A small masked image model, trained from scratch.
Data: trained on photos of plants and fungi (iNaturalist), 45211 training examples, 37.9 epochs.
Rows from block 11, named by matrix and row number. Each number is 500 + 50 x the weight over the matrix's rms, rounded and kept within 0 to 999. All counts start at 0. Numbers have three digits each.
# conv: pointwise conv (model.blocks.11.conv.weight, 256x256x1x1), inputs 156-207
conv.2:624508525527571505467422499575479415497497500590456487418580555439560457548479553528474496506540480557453473505523519397552460506504490465442340465435534574
conv.3:536552439425650497529513562536444445451480541410500540557577471484499547508388600544494403344519417548424467449498465377593610491437509520452531423524477464
conv.4:480513506506518483528527523533467482436531501515578475499454498513540514496520466510536535526470546459478450492465491506500507462468472480516513482451446628
conv.5:505479469468534378432510464473476442554566470512525580518520430459394547472517623523556422547464527498527473445472582495567516455517503478489564417465567501
conv.6:496508412479499449517549497592450475474482579503524460489487544509480444571486471482630479492491386408452478518467462538536468670450492447514467416511449522
conv.7:527500468542570559584527482498563580555533534501491468595515519494410519529532528492491455539609548483486580476506543564566546469473437559511510474494432507
conv.8:529513442513514540488495720476512546470551433495487491524545551541426493423556488506457534452538544593505418446434463452533481397467571553514503489540498599
conv.9:454530507446485577440523520547497471473492524495546527440456470524550547516501565517481496493487447471493479467541526563482501517528504536475539473451537457
conv.10:531483456513448552462571473556468548508459476474564535546485459464471492539529681550510492415506472439528466446435442556480577481499483518455450488500466535
conv.11:598428522492527481527568476473397510489556575557514537464515537422507494566527577445559459500576527457501396467555347550513478418439484544444514444472486480
conv.12:553487471444484474411489502500621495513504485467477468536481472480501511543639491448523457523539549453534459454543520486528513517405551362466464519529501479
conv.13:479469459468485457591504485508469504556547460509516457518616504423529552579544444382532585567491612512443500478394481547518517659461442499508557516521463508
conv.14:411546512587493423430508492348462616558530481491527438385479451552510452522569484455533442557463505386558500469476661440554531423517511492578475443499438521
conv.15:487467582479485555526514481508452515485545474486517427471476456495522495480489521423484511491587509524583530453529537553494574448506514464485526482419544532
conv.16:504493490552570565507591435414436519477459452551537470499536519525507481463426486485467502558524470484477449506562480507495485502537533445572651432515513483
conv.17:400451509527556449428519503423440530442459481548564488403502488542455567394523487513463462573516471485567530495420520468368517536478489502478520471507470533
conv.18:488557487683486507544502535545588546494413464517458564524444504511591448530596470426543471519469489453444537425552523416590452519458580519418531522492467455
conv.19:465477588555577509564503428510459581488495470522486468454537564493475563436456511543540426479487520511531569504542501520595577477607489524502461506539482440
conv.20:521478496527412515567444520436452472515489521449507475465550470521541538442492596544520452546446449466467515472529553458490563477494458442567498489443537488
conv.21:587471537532565399511543533621549503552493558426441440445482479458444446537417463496454518387472418446492553469471420428485453517481487510511563439502499498
conv.22:480418492511487449439555504408502514515438477509582509482479439525582483544603530498563470607489516473435529444515395493565441529475476511519518540505521503
conv.23:604481486518581365485560477504430530548575465595486527445440480492594669525568486478445424522556476513443602488522440532440480485523476498579542457604437487
conv.24:429408521589578554515578514450547543584533556636489493406465498468430555521501450483523530427508359482576516518536596460468449511532400508445430568593428502
conv.25:563492436539509445510469483540497504542515528416503507467533484484570432486420512481514500548500533479583485484509497552553564447584549505593497567496432585
conv.26:480640581493564401447428463449433539546503427437590466531551561473503520490550590478519474463422548519465470471541434541497486478458501535435557551518440371
conv.27:511489473491390449466484503495511454553477458559479429477418681474483514499454447539513441525422557505611477495537537549481508470602486536515552496527499577
conv.28:551523517479524525455430455526535533466404434517482485480423590532527519461535474446504540475494511496527473431455498469469543568442443494594508506417496484
conv.29:539556501407500482499468443540447540514527544398525573465535530461506482521554591549459513505480533451575597499520483454495556418502557499450550464511541532
conv.30:451448563533498416467482503565500423554525496454543541513508451543560495492550464404517580466528482438488504540455474444468492495448477505489503474492487538
conv.31:448519487571496522464427470462516411492461553454463492492588558537546432510537471577497465389545511566516606509482527543503511445431477482511511585465508503
conv.32:464440400450571441637454551491475572490465460522425524520470475464575522573454508563484565470454488567648627481511564502487424532461503474399482399485557511
conv.33:467425533543548454486555494472520522519538529508455504487494515530594513490618455494524545559570414496466556495440463522502481465605506436478565479521547525
conv.34:478543541474444511478470459523525512545510481418544533493497495481433494522518494524499534510490520467373494520538464471532511500495503482507495369488536488
conv.35:491516549527531582431483472493507464416470422483549489469460536457502499474493508546498437528445431539477479503538485553534461511474510464502624560498471566
conv.36:686434507485566541597447462486513484527636484469564536502608461517458571389523444511499469479547594536456538447566456597452546507486505490442459512563415480
conv.37:439496556533465495533443398516541438499480380510482417546539506561661519552483540529533579544601436438487464524527391542400471535462526547431594482543465488
conv.38:540548524501633561517432509565516397459483457578484504446646545474466640485466451537452463461473424472552530502585497479568480533471491423450394363402512524
conv.39:489537491595509714542427610459531368449487522395468505513394467522473446469497496490550471468423506475509599525448459509508547503450578437571534513522453580
conv.40:494473496482495440449450527490502538441475514477602382455519483554503478526497499452460476463523489519470520432511558496497405496438441551524509543527490505
conv.41:521525478484438469537433496435497493462411450489514483498519516512482470516490512509552510598479552512557512496372461504513474534505508541519475475471485497
conv.42:653565524393399476591498525641508550463513489536557527496509424515437442529464574538548542459513458522642499486498578522565486436531487560518460579549459521
conv.43:474489469547473525497427696488440512550491558461537472487591450510528459497476566442487452524401519533484478536469490437491521517507404519478505488438451523
conv.44:486445495498510497510497457483543449446592540471532536523491503524511512498530464532565483526511507501546655474547485535531432495547511475523540486528514531
conv.45:519514575487516471514476583498509518469478504471492451482519588528519503581508463537464477498493469460509475496510512484511494649499517503530499486502502534
conv.46:579520439494529487542449501556535433586479443538540558560535518389508438441547480475556480477453516482509509489506426544516541454391468494454469464440425572
conv.47:502518488395415441507534499497471437436478572432441529488472476520450524508526519442459557432526430561468443510458536484479518488464429395487449419482530506
conv.48:449475508396627475448421471560423430563487471434482449444530490523543419558562560464546505487456488501456590479479551489681517506470396527375432515473484407
conv.49:463460497491472453600544509494419430528478427542573576554492551523526476488513494520548468453555524569455473474510531389424518541530480478519498531543531540
conv.50:480449553466488513506484493471472502553524448554475468513508447494530504506473506512475442399472445431514541464521548590532534518525579465469447467488521426
conv.51:468510500551537502495458544487456534472536503427487553536573558493541530471443436556576561614520395460465407528507643504491549481471480501437523537425530506
conv.52:475483600513559440579582468447503571460507548497468438585450509449495559464553432614496438623547535504437531472464508516495521470643563485497440590512470587
conv.53:456451492420444490419556508521520471567463517455474464499477504527511559469398495571531475512489620448392454583525437487480467490542489548583460513498520539
conv.54:493491506465494540462458544466471513578488468431395523473527484520561400541545457638510489391504433377491509519519463382485621538500431438507516547418419406
conv.55:426540470447525568535418702496513528531505520481637653524542603521780508539559648580512448380521397436534439486462443474507470446518527584468466538485481438
conv.56:504468406459478507528521492476537497580512473542441497526484531477549524531504521560467510540557537534456487484504546582570481531453621502505514476457549521
conv.57:381511528464466514513550495464443443416487482521447421463480467448477511506537511514451537638439548426532494568513432448490474562484482542556549565519523520
conv.58:430508524563502608586473459537516508478510519484481518423510476503552515542552538538466563459533572478461491491427466451579451574414495535444454530507509548
conv.59:490542496473529512488526533517489422530432491531511500501510458511475509484469488457545561486541448524509583516472522479487514539469503494522511433469487462
conv.60:498529501493540523520482563444471485568491564546517499504524463473459432514539504464482494499537491432454560541488488504529479514545501532616570439463472578
conv.61:494495530496474525466473452483526548559444455493507491498562565512465529493495502507486494506506483531554501517489491522511514439508527471487490471493518520
conv.62:516424479420501514562472577461492438465512504500539454601476478511527502460519566479543531461616545405542456476531443396565387523520568594462463425463430677
conv.63:529526483528476525449444412485505546486474524604441509441492511558472500508511523426562539529539553546522513473492542493493525542591448527477445503476467481
conv.64:440514497514481473469572437508410472500505527576527477533534499468421544510475493525464512501518521482506498542515494488488537484482488533563458530505456494
conv.65:501421475444483419512487551469593484507653436442491551494451534478543459492599508495513490519467420456487405487503506544584519469553517497588477541537480455
conv.66:507446530549529505456505502452493519487537480624494582492505465512469528445395445482437606414454506514513506483539487626463506427535423486505461349483491537
conv.67:494566470518519578519458517442569379650505491532553442490468425447446528483467494416457447438505479566503450501583566428465464584529374549491564427418535518
conv.68:458552556493489521659475501548563457441436508463556479488511479444558489370588503491521545531586479471531537502525562475522473509484415444551442553492463430
conv.69:568468510503532506509487495509532533487505471547514521494524471433552581455512486457456532507540485493539555491464458507505460540478449536538440511548546554
conv.70:485532355506498510522481448516479550592589514510450499514552432469482538569442491540490534519472479565476576511408507427520508522458539486472489516507518561
conv.71:562574534545532504450493443400411562511584676369528404504487441501575485471444542494535467469476512438550488497505469527489468485571569427397539521446582505
conv.72:638422495535485539564404477542521484492535460535538485602374453452495485526561545494526479398485417524514397471522485507529505567493493424502459584487426548
conv.73:523487505454543541491493526479515530546503507480511508502484481517469488438508516364546513464495566509475455486531438491547521552522481480562474452503470454
conv.74:529459517620413487515532371511538441469485453527447468548488519391416469580474470433540534452477553539462464520468444533480546547423504439507529427544508586
conv.75:566471495480484581484488491414482456475559512595534547519533561520467618499484550524561547538561470526581510503489482425531419493516481469416533488521480516
conv.76:490429508491511568537548437468563542518486485643502476491525485480508417489525464563510501512479520597574556505547498528525580577469407480500510484507487451
conv.77:410507489550565467438554541513504546565527574583534517489518603482502478437628441616576444637473587487453573487458455538513568501460508519490490447513522518
conv.78:515536413497479477468511459452534560442629536495540495505499439558492544427504523512491462505503513475603544523505456428423452543499510607640461560541483541
conv.79:378573563604615484466538574502522491649522526448457510473473523448562510466592505544495570493525581414538447512436520509448546513516523570476492456568486515
conv.80:525472523485496494502543547437512530509483500501483513515520510556435502495544509550490463494474497522488506479553461502488467447546489491499494572504526442
conv.81:468531526483506573449437457532505530461549453510467531553502504575472503432547502497465476442497482535569574500468463541417684418549438475481536503494509438
conv.82:513545469521549550474554542526536447521517527519515501584527599497515509528484557552511425496490529621502539472510505512525509502434513527472622558541503526
conv.83:488407519505501622574489543499545494478576512487490479438461523482631527523486493492517511424503470408438452531452470449479540530524548551503531540453495455
conv.84:533394474527433459441498608498451584533520479470503510475477537555522520406468433398502475584435534514539523481476501569567530508469542538572513431462487500
conv.85:488519513463468501516516513491498504538510508525505505483489508531501499499488485548480482485514493519470510499515509489490505487480486519498493520492498536
conv.86:510471500479415513625499549495502615532523460451561473451541519479533516549566489500497470514482463449438525531424522539493404535487401505414527502480504510
conv.87:434510497537572453482599529554531491598481436378559471469479484469519557491474447488529430488509571648524463455443487505482475492377530357370337526555513442
conv.88:519530513542556492513564460516410587499469473505505464530549493476453557580491517497425491514527552493466394550497514434443533458453433587583460446526498499
conv.89:432457562555496531491504470470482529572550539487492536507533437581487559522572549528407516499584552476503504457466505409604491431489482513499564504504508520
conv.90:542501517516590536460568506457468507507510486510422553521538486519465557498476505518472496541473573442421591523480591496626503507410562537445496365484565431
conv.91:460561512727650430583594543484541517600630596502457435472438550513592409490567579546503522472632508407533503503432592472466490441366534518479516545498516540
conv.92:550539535511491512479475483407464476563516451510616497532444477478529511528422506458464490493501449493440493452510527456505533549558413506514480527434516540
conv.93:453388487458524509533490436592493521583545475430568493554533524523555451474491395499488484474518476434508472533510537424422498501486423394494425513458483602
conv.94:490417465448561413464497515536492539427518526552498519447555528552519510456481435467574584579545508514516566413522482596437509485471364480498560411449433498
conv.95:509507515426489586574505491491502479493521545444435532496544532520559400461505447517444470521445614585570469526493492476411581476461493482464449533460576502
conv.96:460547495491510459451478473482482467472493527479508471558558480493503516479529481443505472562485512517486522498422512440448491500512458486401482449528458522
conv.97:501486467492598550446509484532484529505498516443511506416548440468494561591433557481489402566448563629449493497582487606495462571444402457570552521540468514
conv.98:444529525498465408483493519490527535560567526486520538500559511576431485523467574506475464472516467458486476491466531451528553419512535490483586603516523491
conv.99:436452474441623485511538392462409452487488476560508462485415497497441486473559460519499481423514555511432437490559463546534494566490443521473539478533475429
conv.100:522441462431455435463379450487543476565486538523530553454512519511455528525451562548481504492482464529579512464480413514539469558529504475510474455482533433
conv.101:520495500485490552460515898566544570435475542469461586509514513516504516443470515508474522505481508519576515510425476544440552512402464523444486492505481526
conv.102:387568498467584551558433495512570432551432507626469491463533492507426449563533456509498445286469544478577512476503504474567452558503528433499462501531509496
conv.103:413439520531451417478503516451427512572486594580541548376410436402456478522505483487576555520418538536465543497442406522615495449531566374535469494535529571
conv.104:451474483580494505547480515551530530459535490585530464534536418476411479530555510488484490547493495468510558513432530570519465495458559530487462477495554493
conv.105:542571465418554522581539487551489590594506493347533446483545484612579489531484519423475450435526548402590421466500616521459500449596603460537478510501513559
conv.106:490501470475527553550469470482500574441471534511512514469506482448443460488515578490460489468490452487398504499633410531447518512503575523601458554519477514
conv.107:488366526554599470626440504531461498484548441616595579498431370617490516516488659548458628495459464393502494406534505401510468479503605506431491535548551454
conv.108:501486554509523477452434506467464540533510410457540520483517478499579418478572525579485424495517442448548495530494521484471497414526586514522520460513584582
conv.109:452439498460461604502523466548545527557563467524486448441510460582548430608562433524452537408489561487516480446513421448527495493436586465431511461484485511
conv.110:473360509527471496432477511459446487507531410580645428540466503499639368535451543392554459545492608448506535557448482485478404564441518540604465474454472504
conv.111:569456451538420601509504475505488580515525505465503529510493443575522434580561447524428567439510440547500500544447487549530423492496426460485470478446506581
conv.112:515494486469484500455495590538491395629613423409451493545549470340526490540513505618486514506440421495456461525513479506461511424479666472516486506486505523
conv.113:516513417430518510492527567504523464558456504458471492541608512529535516467502493497455469559455604495492461553517523485497444471457563559446473511551547537
conv.114:546457564476467459490448476484483597678568527484591440561432566437475352556484499540494568565499618452535526555514446534450443555473529458474553642484519457
conv.115:672439462588498465483586533541557453610522367508501479596490508414408530519518469482465500566360451492502488484476348490439488493439516486421514431512502485
conv.116:483523583505490582539553549502436536452427496528533500515511544516513516553537478452496509527494552557473461499488560481543583444489476506454508463545480426
conv.117:531548537539454618484496532453494483435493513429490540555440523541453404491520448546506567476380431605422443491528516646541417500479562519535549516504481581
conv.118:470459476494472500429475490515580493440460464522442500420561344479496567497471497508471498518518495494481474505442466486503495502515508428403520523505495487
conv.119:529416514556551495490434499418511479462532603513588466455488509573509530538493522478433562478494560486426541502438528483475444471457553483557406488513516417
conv.120:495440480461591523438574456488495582548557410511494476516514446542611511519513501503509467486578526560464480511532602495406485514397389551578450441442454573
conv.121:466446471527492430479522461503500559506505539473485543407451504474530474479461490564571402544556507405471551475582506453593497485626490447517579580450462464
conv.122:533456577560461501472532509418508515494573545529509426501563546526523511473444562499513605547442467507569569461455466512524502503451466525480463526488549480
conv.123:501497551411532570500490523522478424483447572543461543444592550514455600517550454521437419473578441491379389477452473539532476453437437432574527444489536536
conv.124:441491500481548523567450553444410518517503512486500483501543509428491514496505492516500483392570516479461466466430522469460433496464420479537479532503493609
conv.125:456565481563547553443496503531485566522452574498597602528496496483749558554454571582515527537518488573470505473429573445520538450536471572445499499406541449
conv.126:481512455479484489475457458506505497511528538500498502492499631527503491499512536492510500513534527512530545517510508456476510623462503457485521477506442518
conv.127:485388568519563609548547517530489437606470495434497449498441561411492437424499510415432525449498541531544492439575543479503413517600475431510457427459440567
conv.128:486518551427386524505405498507510557517481503523485490515525519473489435581460444522497526503469492374622541503482498485513543535480481496566445473521526535
conv.129:448425492477470483426463443605603456524544466499641440530499548473416588564383610452517625540513520499658514472555469384596564486472530528515499604604447463
conv.130:518481448501495494536508449485508552463688490470478524475528499551462482548492510532480526484509534501484467473547553551501468520537503506481479522481545457
conv.131:428522486546581518518449486509503458463477488473542443554577520498527498555437489477505592512413517486386409513453366461536508452533453510461515512495460399
conv.132:472568476475486404468518523515355506545516528542499364499526545518303504481463464480448502484504468470513468597562514449439498473569501486544463440545517468
conv.133:526509485466470530503464485456518496541458462492437494512519531489491487514465503580454448503480558563464472504495536475496513525483493463485476499520474461
conv.134:523599475497441408464511437475540511510401508402586650562458546524720611515438518489481471495499572612545560489418506482624327481528461534518435472468452420
conv.135:524502559480493480497502526445483526504519481499419514498467539506528504467465523482554495503506485515492582533496486548510577595553549488524489530501486525
conv.136:487492467568527512508543497552435564517578441561571506565506456583453497480504379584395569494508497497573483576470503504509479458554554546593487540511481602
conv.137:556515439490474449446446509518499405530633474675531501549489485522488482503530484448487557476497477457468585555512528375499503531545384474571454543537534531
conv.138:525456495477469487546516426445430521519437502548447548501479414458433521539524511505512482546492510415489512484491466499468556590565459542478475439490532538
conv.139:522536499604458494561531660434519486408548547559472633458513440484423548548476460477516480474464589441512570572527525433463459454504391458460497464383503478
conv.140:514676548520556463486526441511496551472524470473455485499538526414426497488408578590489545353489570461496652533479468423446605471494355503439482409485518415
conv.141:526507509538522470464438484528497571474485501596469516469466565584582439509500644533488471535482578481491496490499659497444516465402424486478661658533552608
conv.142:457534438476483549481569522526590508449480486585487555419579532494518549567487541480541515524456419401407505493563413567477469439444548549457503440435383485
conv.143:478415507506406516469518527487507514411448444522555523501522513531495574478531562533561554466506453495530428513542611534583469528475387529459520442366506526
conv.144:542386479500518440544469468476494437480536453486533466479529529428549507446545468434509473529475570540486500474425526495521427451375485378436559540460466456
conv.145:502373466498394447373452515446483495551495522448459478634507499508515447591489487477521467526507466458404440520440503556540449489525466579475433614537480453
conv.146:521498510509526571443554364509494408480463509521426413474507471391465557519542506501532530538509515547489463577509476508514464536533484496468524365586518471
conv.147:428447415529581474606543492503539615508486460533496388561513437507527463565509544493513601550485429464463523502493473501506507563596489481515546486482505476
conv.148:507553532514532489454536571488479567500503536473458480530498497514508517539485499454539491507512473526463483479519516509501450548492549505427520493529536496
conv.149:453565450480564359545488480483551468507457462482456525567485537447527551451472506424516517457495479479550486556513545481490477530436440533438614498530393573
conv.150:532479478424551519495593520421540580659558583523510466526533606452468453549417639449453598527549460500656484525486507583431449472508511459526531566446479308
conv.151:579556451565508569500483417478461395477519599543459614496471489561525508498559456472515460401408672513479557495481474524614517440490340374440449563562482672
conv.152:489498530456485524528508522500532445536456488502521506464501442453546483486498526473479486481502487479523493497522498501497417465495495508497504481528494508
conv.153:495645541489563433484457464505550453472491513505509506445526555536500485579524587526488414485531573511545416516551478467480454606505489566403529634459564524
conv.154:523526402474458522437467507454493477479506494490588475499528488550552485522510532493536506450486513454513540507481527582517555470559485433497514484495458489
conv.155:461538542501491513481519503444539520445555507521558467557581525447485504575475526437470515551514541499423610517522477500467512641522471495531521456472491482
conv.156:518482492529475502482435515563564497529460580529514487484457584492384495517457449543501475396478404513386553444430501386487516540408507504486442552498459480
conv.157:578499510468541557507531462493463446467471488495491457530429489612512499523591476510479466369526506566506558469569478506498462512464475486501506492445477439
conv.158:529545447511486495616479495412500486447504618462535523592514562519555485528510522499583581490525522588567572461501399531488517486499420525433495526487473477
conv.159:501566523502461664524467467508525357448485471495433494549471510410461469620518458544534398421526562567452514489432585480522518421453427474361426474458516437
conv.160:502513520458566499508477604503480367467538491493534488501475503459451463560520501472533529528442518461498495510499482473508483566480468446444508552576485493
conv.161:462477472581615555512559588552511508534522525505513612509475494513391476426571512516502526496512500530575501521524533549506495521526588486586475474476524520
conv.162:525441453522545484467447442491539563439575548513527568450492416450481551517536576450440459515525438519475470495532476552470454508428493439597509481551395511
conv.163:586477538470500553476548522505499422489494426445438483613480481513537493465403624502501525508433498524514458511520464520441507513494474533574448594535537527
conv.164:546461539530524526420511498563494614552487506535455540523447475517494412575411542463417527467501460492413447476459546523631445506426525501532624444544400402
conv.165:476566443577494463570453548491496430556599528517472454550513608532498485482570486539518505495587547513505512442547453585554460508524620526555537447522504458
conv.166:491462507554512471543497593466498497540493534468466462488492494490372439476481461497512496482510484486483517455432506504505493507505501508502489475679500495
conv.167:490521475440505482439587481497510506469504498513516479516470459536474513516573469502491532412493595509579554485406586509548540478488505512580577616436457443
conv.168:526500561522512498496512466529476485509498490545543502493528602509436499465483532413604471540516542525462609448544550512492471509480497449453516484487501472
conv.169:472522451715555470584494596484517511426527502518546383575587500444597576416586481398429467376452571496511445521480564510557542425421591544460491606484519514
conv.170:484530469455466457499502530523473506527504445553509477498465415467452537447423517458541489525523577579464414449505470523455561505526545478519480506462509580
conv.171:456555501503492472555471540474467486477508525505511465490514474481535503455564512454538502510551435498592468475511527541419507523477544543638512525609455495
conv.172:447493509508470472493506514496491506495464512510492537488438401517387457501441457532458436505500458391519599598530432355507457461464452502505517529472454468
conv.173:587429495449406543570461483521546439403502469459597462480474503520515469509525564468519399526511405511527498443563385544543525508433405425445465406501535534
conv.174:548514499491507463476485450493494522504584471506503516503500424510485536533485481532489519514496502498515502489466512559525444501519492501530492475501480475
conv.175:433465456444531460354509563468435525522548522525467504415446414496491451584483555474442467602435473538547422500642661515488451501395499571540439404580518575
conv.176:581480505549472549518457466410336436592481502494539533508535517450424537504490491513458496604516547430426453450453453484533465462510523479488459521473466436
conv.177:423484525526635528414507570499430534542592458553496468471526561526556385505413447552571476711535477481485452465502670677538469485473439346478510432483514543
conv.178:525661524506533539386474471444586404529480476446555479518526459460436479446556488457523446458500467583552516526583498502477568481466399400416526564477504441
conv.179:545439486580399500455471531483530542421494561509490493634473484495493493561588506509523383513483484519541516490525511468488495496493516550552522488584483544
conv.180:496473550508426544454482462439540520491505542552496495568527509401504488457453481612410496452429492487426573553506469504504482468463528446526483486476534464
conv.181:498484483528432424495501454463471564497568511507490512550478724502502482420436503480501457479472412516532529504520496520499480595537464504453501586523526506
conv.182:549492432433478522506474533506492481518491616558497522518533367522463560436514519445467593527568461584450545479541369501558574503495508416429379567475487475
conv.183:534518471527439473551513489456541542536558477511476565405447422504460495499575413477485558497483544529524524441466437533467431525585451453456525520547415499
conv.184:477514461557531529507440481514511481468514554467492504525473512475507488505495525453518484495493505517577545453491511517527514432491503521489517549490499473
conv.185:549477488564499536459507505511548496533456479491477540492548543471475569483490500558497444504467529500551450564523551552544496522503556428521490523547483502
conv.186:564497514511465564528421483563552388521618467492471509490541478622430494514429531485470506446561500491518400510513489535500493397474462504514428492456487537
conv.187:507534557456586454464452529470611545512501478481587498488501496521430510525482490480451464515361533508416425442482518488443464537559510442416489603430491459
conv.188:523465510568533471491555439509501478513449542460535560471605453485576474541476491655548474507496515462532512453473512563466713424538563458450528551483569522
conv.189:537448520510566616464468504528498514453565394525496536493533509484502510617516510479457507413471419482541483470537469490477451570658470476485470563516455471
conv.190:413486469494536405494436456571488494452525517476497485596516513514530427468522457547489535503510444485485599436532532476478494547552407529489511378532498552
conv.191:468463539573441458534460477528475512520539580503471527517501563478443393496506498416523626426495393472506462452506518496546633400511391405476493481520467442
conv.192:492423498423514518518514438562499575468508453603438514393473481492508482504481525504484481532428417507541510529512554554439495401496461665566453519503522486
conv.193:525433520487498450559477410476393482439624610526580560482487443442417562563458531546531425542557437505474479570535419495440472465569496458534579514489513524
conv.194:514471439513485484509496465485506483487508473510479481493477461495483516422508509441497505483510493520472494500493501489508461459464444510500503492498450487
conv.195:423502533364517532457487552518451614598505570462521521466557601587376419437556568370507554561483549512458458506539510489551513470581543522490442458467525566
conv.196:573486407510446462449497415405513496529474470526571478585517416517475494537478498407486458438564440469494500493532460532458466452431455538448496502427403480
conv.197:472539459492530630483458431465501442450490551573390510483604509492516510491489475485481438439448460508502480503460513483476520506530507456430493526543453506
conv.198:587470495376532436508647492463529495510527497496542500568356458539509492521446554482541444472501485511512505464511563515518569505523356516472491381538484452
conv.199:548516482461466532481510497538540452550528532494508520469500556491559500498476498433494441537514486388483546525425484486474471522482489434507496492519527594
conv.200:599463396508501456468540466491512504523363493500490489500511590467473503433541489389472415470494484538601494440500468494452492521562584515487488506573379500
conv.201:409447508499432487456426398437534532476442522567453545566538475576478556555471483565502512592491434478495439453542327533478523372466491621563605523444520501
conv.202:453442484508583539546471489452497519572481396467548491484512486465527487513476499501513485516532446475507512476606478584486505607473474485502358547448486531
conv.203:493448462504438482449438466511509611518590516543545471524560440533483432495476506480493478435373501519507593443334455412476500667512518485528451556548499502
conv.204:550457507453534490416498490548528439590415487556479587494596647444540544447456552446522466478522527558378553450540507484542506513561458536565505530452507468
conv.205:428540528398559457519492421511454563589553510455327427577491524538686515518490553532483508422425415559516413531569431516518469472515520470522514494814519508
conv.206:527538439549438558482474512484497402537580476467483537509523539482489543393561551410505586524476515528547538547545492508470495551458503497534517558539420560
conv.207:401575515515474530593560526454466432493470515484524532477592516441532547459515441503517449449517546462420506462420453519497529597483426520466509506476534510
conv.208:486536551541478522504519000466521502505483537462542624512527519497506493419511477463539483525487556491482474513460485479474497531526524526481504497504501534
conv.209:478492521504496523489523461484447462481474512481539478490552496493511550466499488501511529503536514513405493563483513449455497446456513530489490460480489458
conv.210:485448487514523517505517457569506561582508498795495482466489583395495470555481519481481597477536473498522487494442526596640542510587562546615415624506463549
conv.211:532565470478588552592523567460471629433484425440546571525559519381596621455528429473453622569443440532577520433499506454564530542525467510511470557557425453
conv.212:537442424416469599433514469540460466520512499452499516556593396475550584493483453486489519440527432499614559507533423424460524486467507428496446570454493478
conv.213:415433472472619540474432440400549430488484462442447529499605578510472448525486571523570518546499428423458465475469648586417479453544443667475458397548468521
conv.214:401554478462520552515469469378461560629506445495438458503712529536440461505435548450364594576365603599578465543556449584484463469559475586530495494592583356
conv.215:445570398462514539568405553575497422523407585501491578526541508517499534451483474487453446561388406561460589454569478445555613473500486525453472379532555452
conv.216:521448460529630475718478499509490480452512518455502504499581439440511454600562448572538592487502581501479456542492455499521383608497466492442438551605404609
conv.217:552510482526587415519566562493515477463525460544520574505508497497429538406636472497489477545442421394494552492393526443691473536528509538565459616543480554
conv.218:430482472433506553642470440478479459576482508430481601569413597450476459576464601590548602495504480483590513565469525537597573413523573543511481534590428539
conv.219:519464535555496479516558500522524431499480523489419556451502557456518472582535539489511504492561487479565484514512454446488584441494471570491460512469479469
conv.220:570368484458426483487637445482646490540481411458446421621436478431437554547459624504501411735619621497559547474429513485538475479438457637384454541485478484
conv.221:474522474458478431471511560512460448522476483597468703483454500602708500539562484476509528539494458541508558555601513464456480436561514461523503486704525448
conv.222:507511532389507461490503474495463554599516558448533459427681516498486576463526560442501560538399515554513509495538501438664489519522567581379440468494542436
conv.223:537715490509493459399419545475593459471483435587578430398537524460467526570754497477485486504409586476543486487589447533518501477558496409407556524467441432
conv.224:483530617463510494544479466546507558515422510502499477334422441484566461522575490390485522509399470497573631437479494480568568512453465430490540511490479464
conv.225:456468503479545481651493309500548541493518445524531445490503495516747518538526534482476528434496507487452479519449487596502481566389450508478445553475431583
conv.226:535490479472491549450449483561486442411597549581520531453471413538497448515498451513454552486525461444518390513527437435509483491514451521501423479446571456
conv.227:468352494566439478516521509496500574572465491586459551456536470491541584470410449417529461476457528536542492448503566497502573505509495583402377527508520532
conv.228:513522430552460516464508617504566428538530462544480523518461506493344453456520492512520495535505493562458543494447517469430513528491437465535525447543461515
conv.229:467458465530496606511489502603495539522506533542574534484608450442477524536511520479486494500420503511531481458467560426496564562548402513495438501581476553
conv.230:464469497512525530597523468438527503523616475451454498478519515442431440490579553469512472485554511460553490555575510465439474552509484514504452505534545382
conv.231:455523505483582455486444503465564574579454571488503540445485522478506513493511468514533586457518594602462511507471717540475476468594555527597479517493469570
conv.232:492485529485507539530466467459510451482517484488522577484453503530483579430443512495448510468444540596594498547529454551480531432445505489479424437511566460
conv.233:470443484525435582483541547472463474669529582499468514449464499442444552483684488491545437489477544355554485496513478519481567475566381483524549447455466472
conv.234:431530471468525500433412507464558464477462527527485528496493543469462519441494581479557475442435495436441489480561539525480468561485386529388530534516497455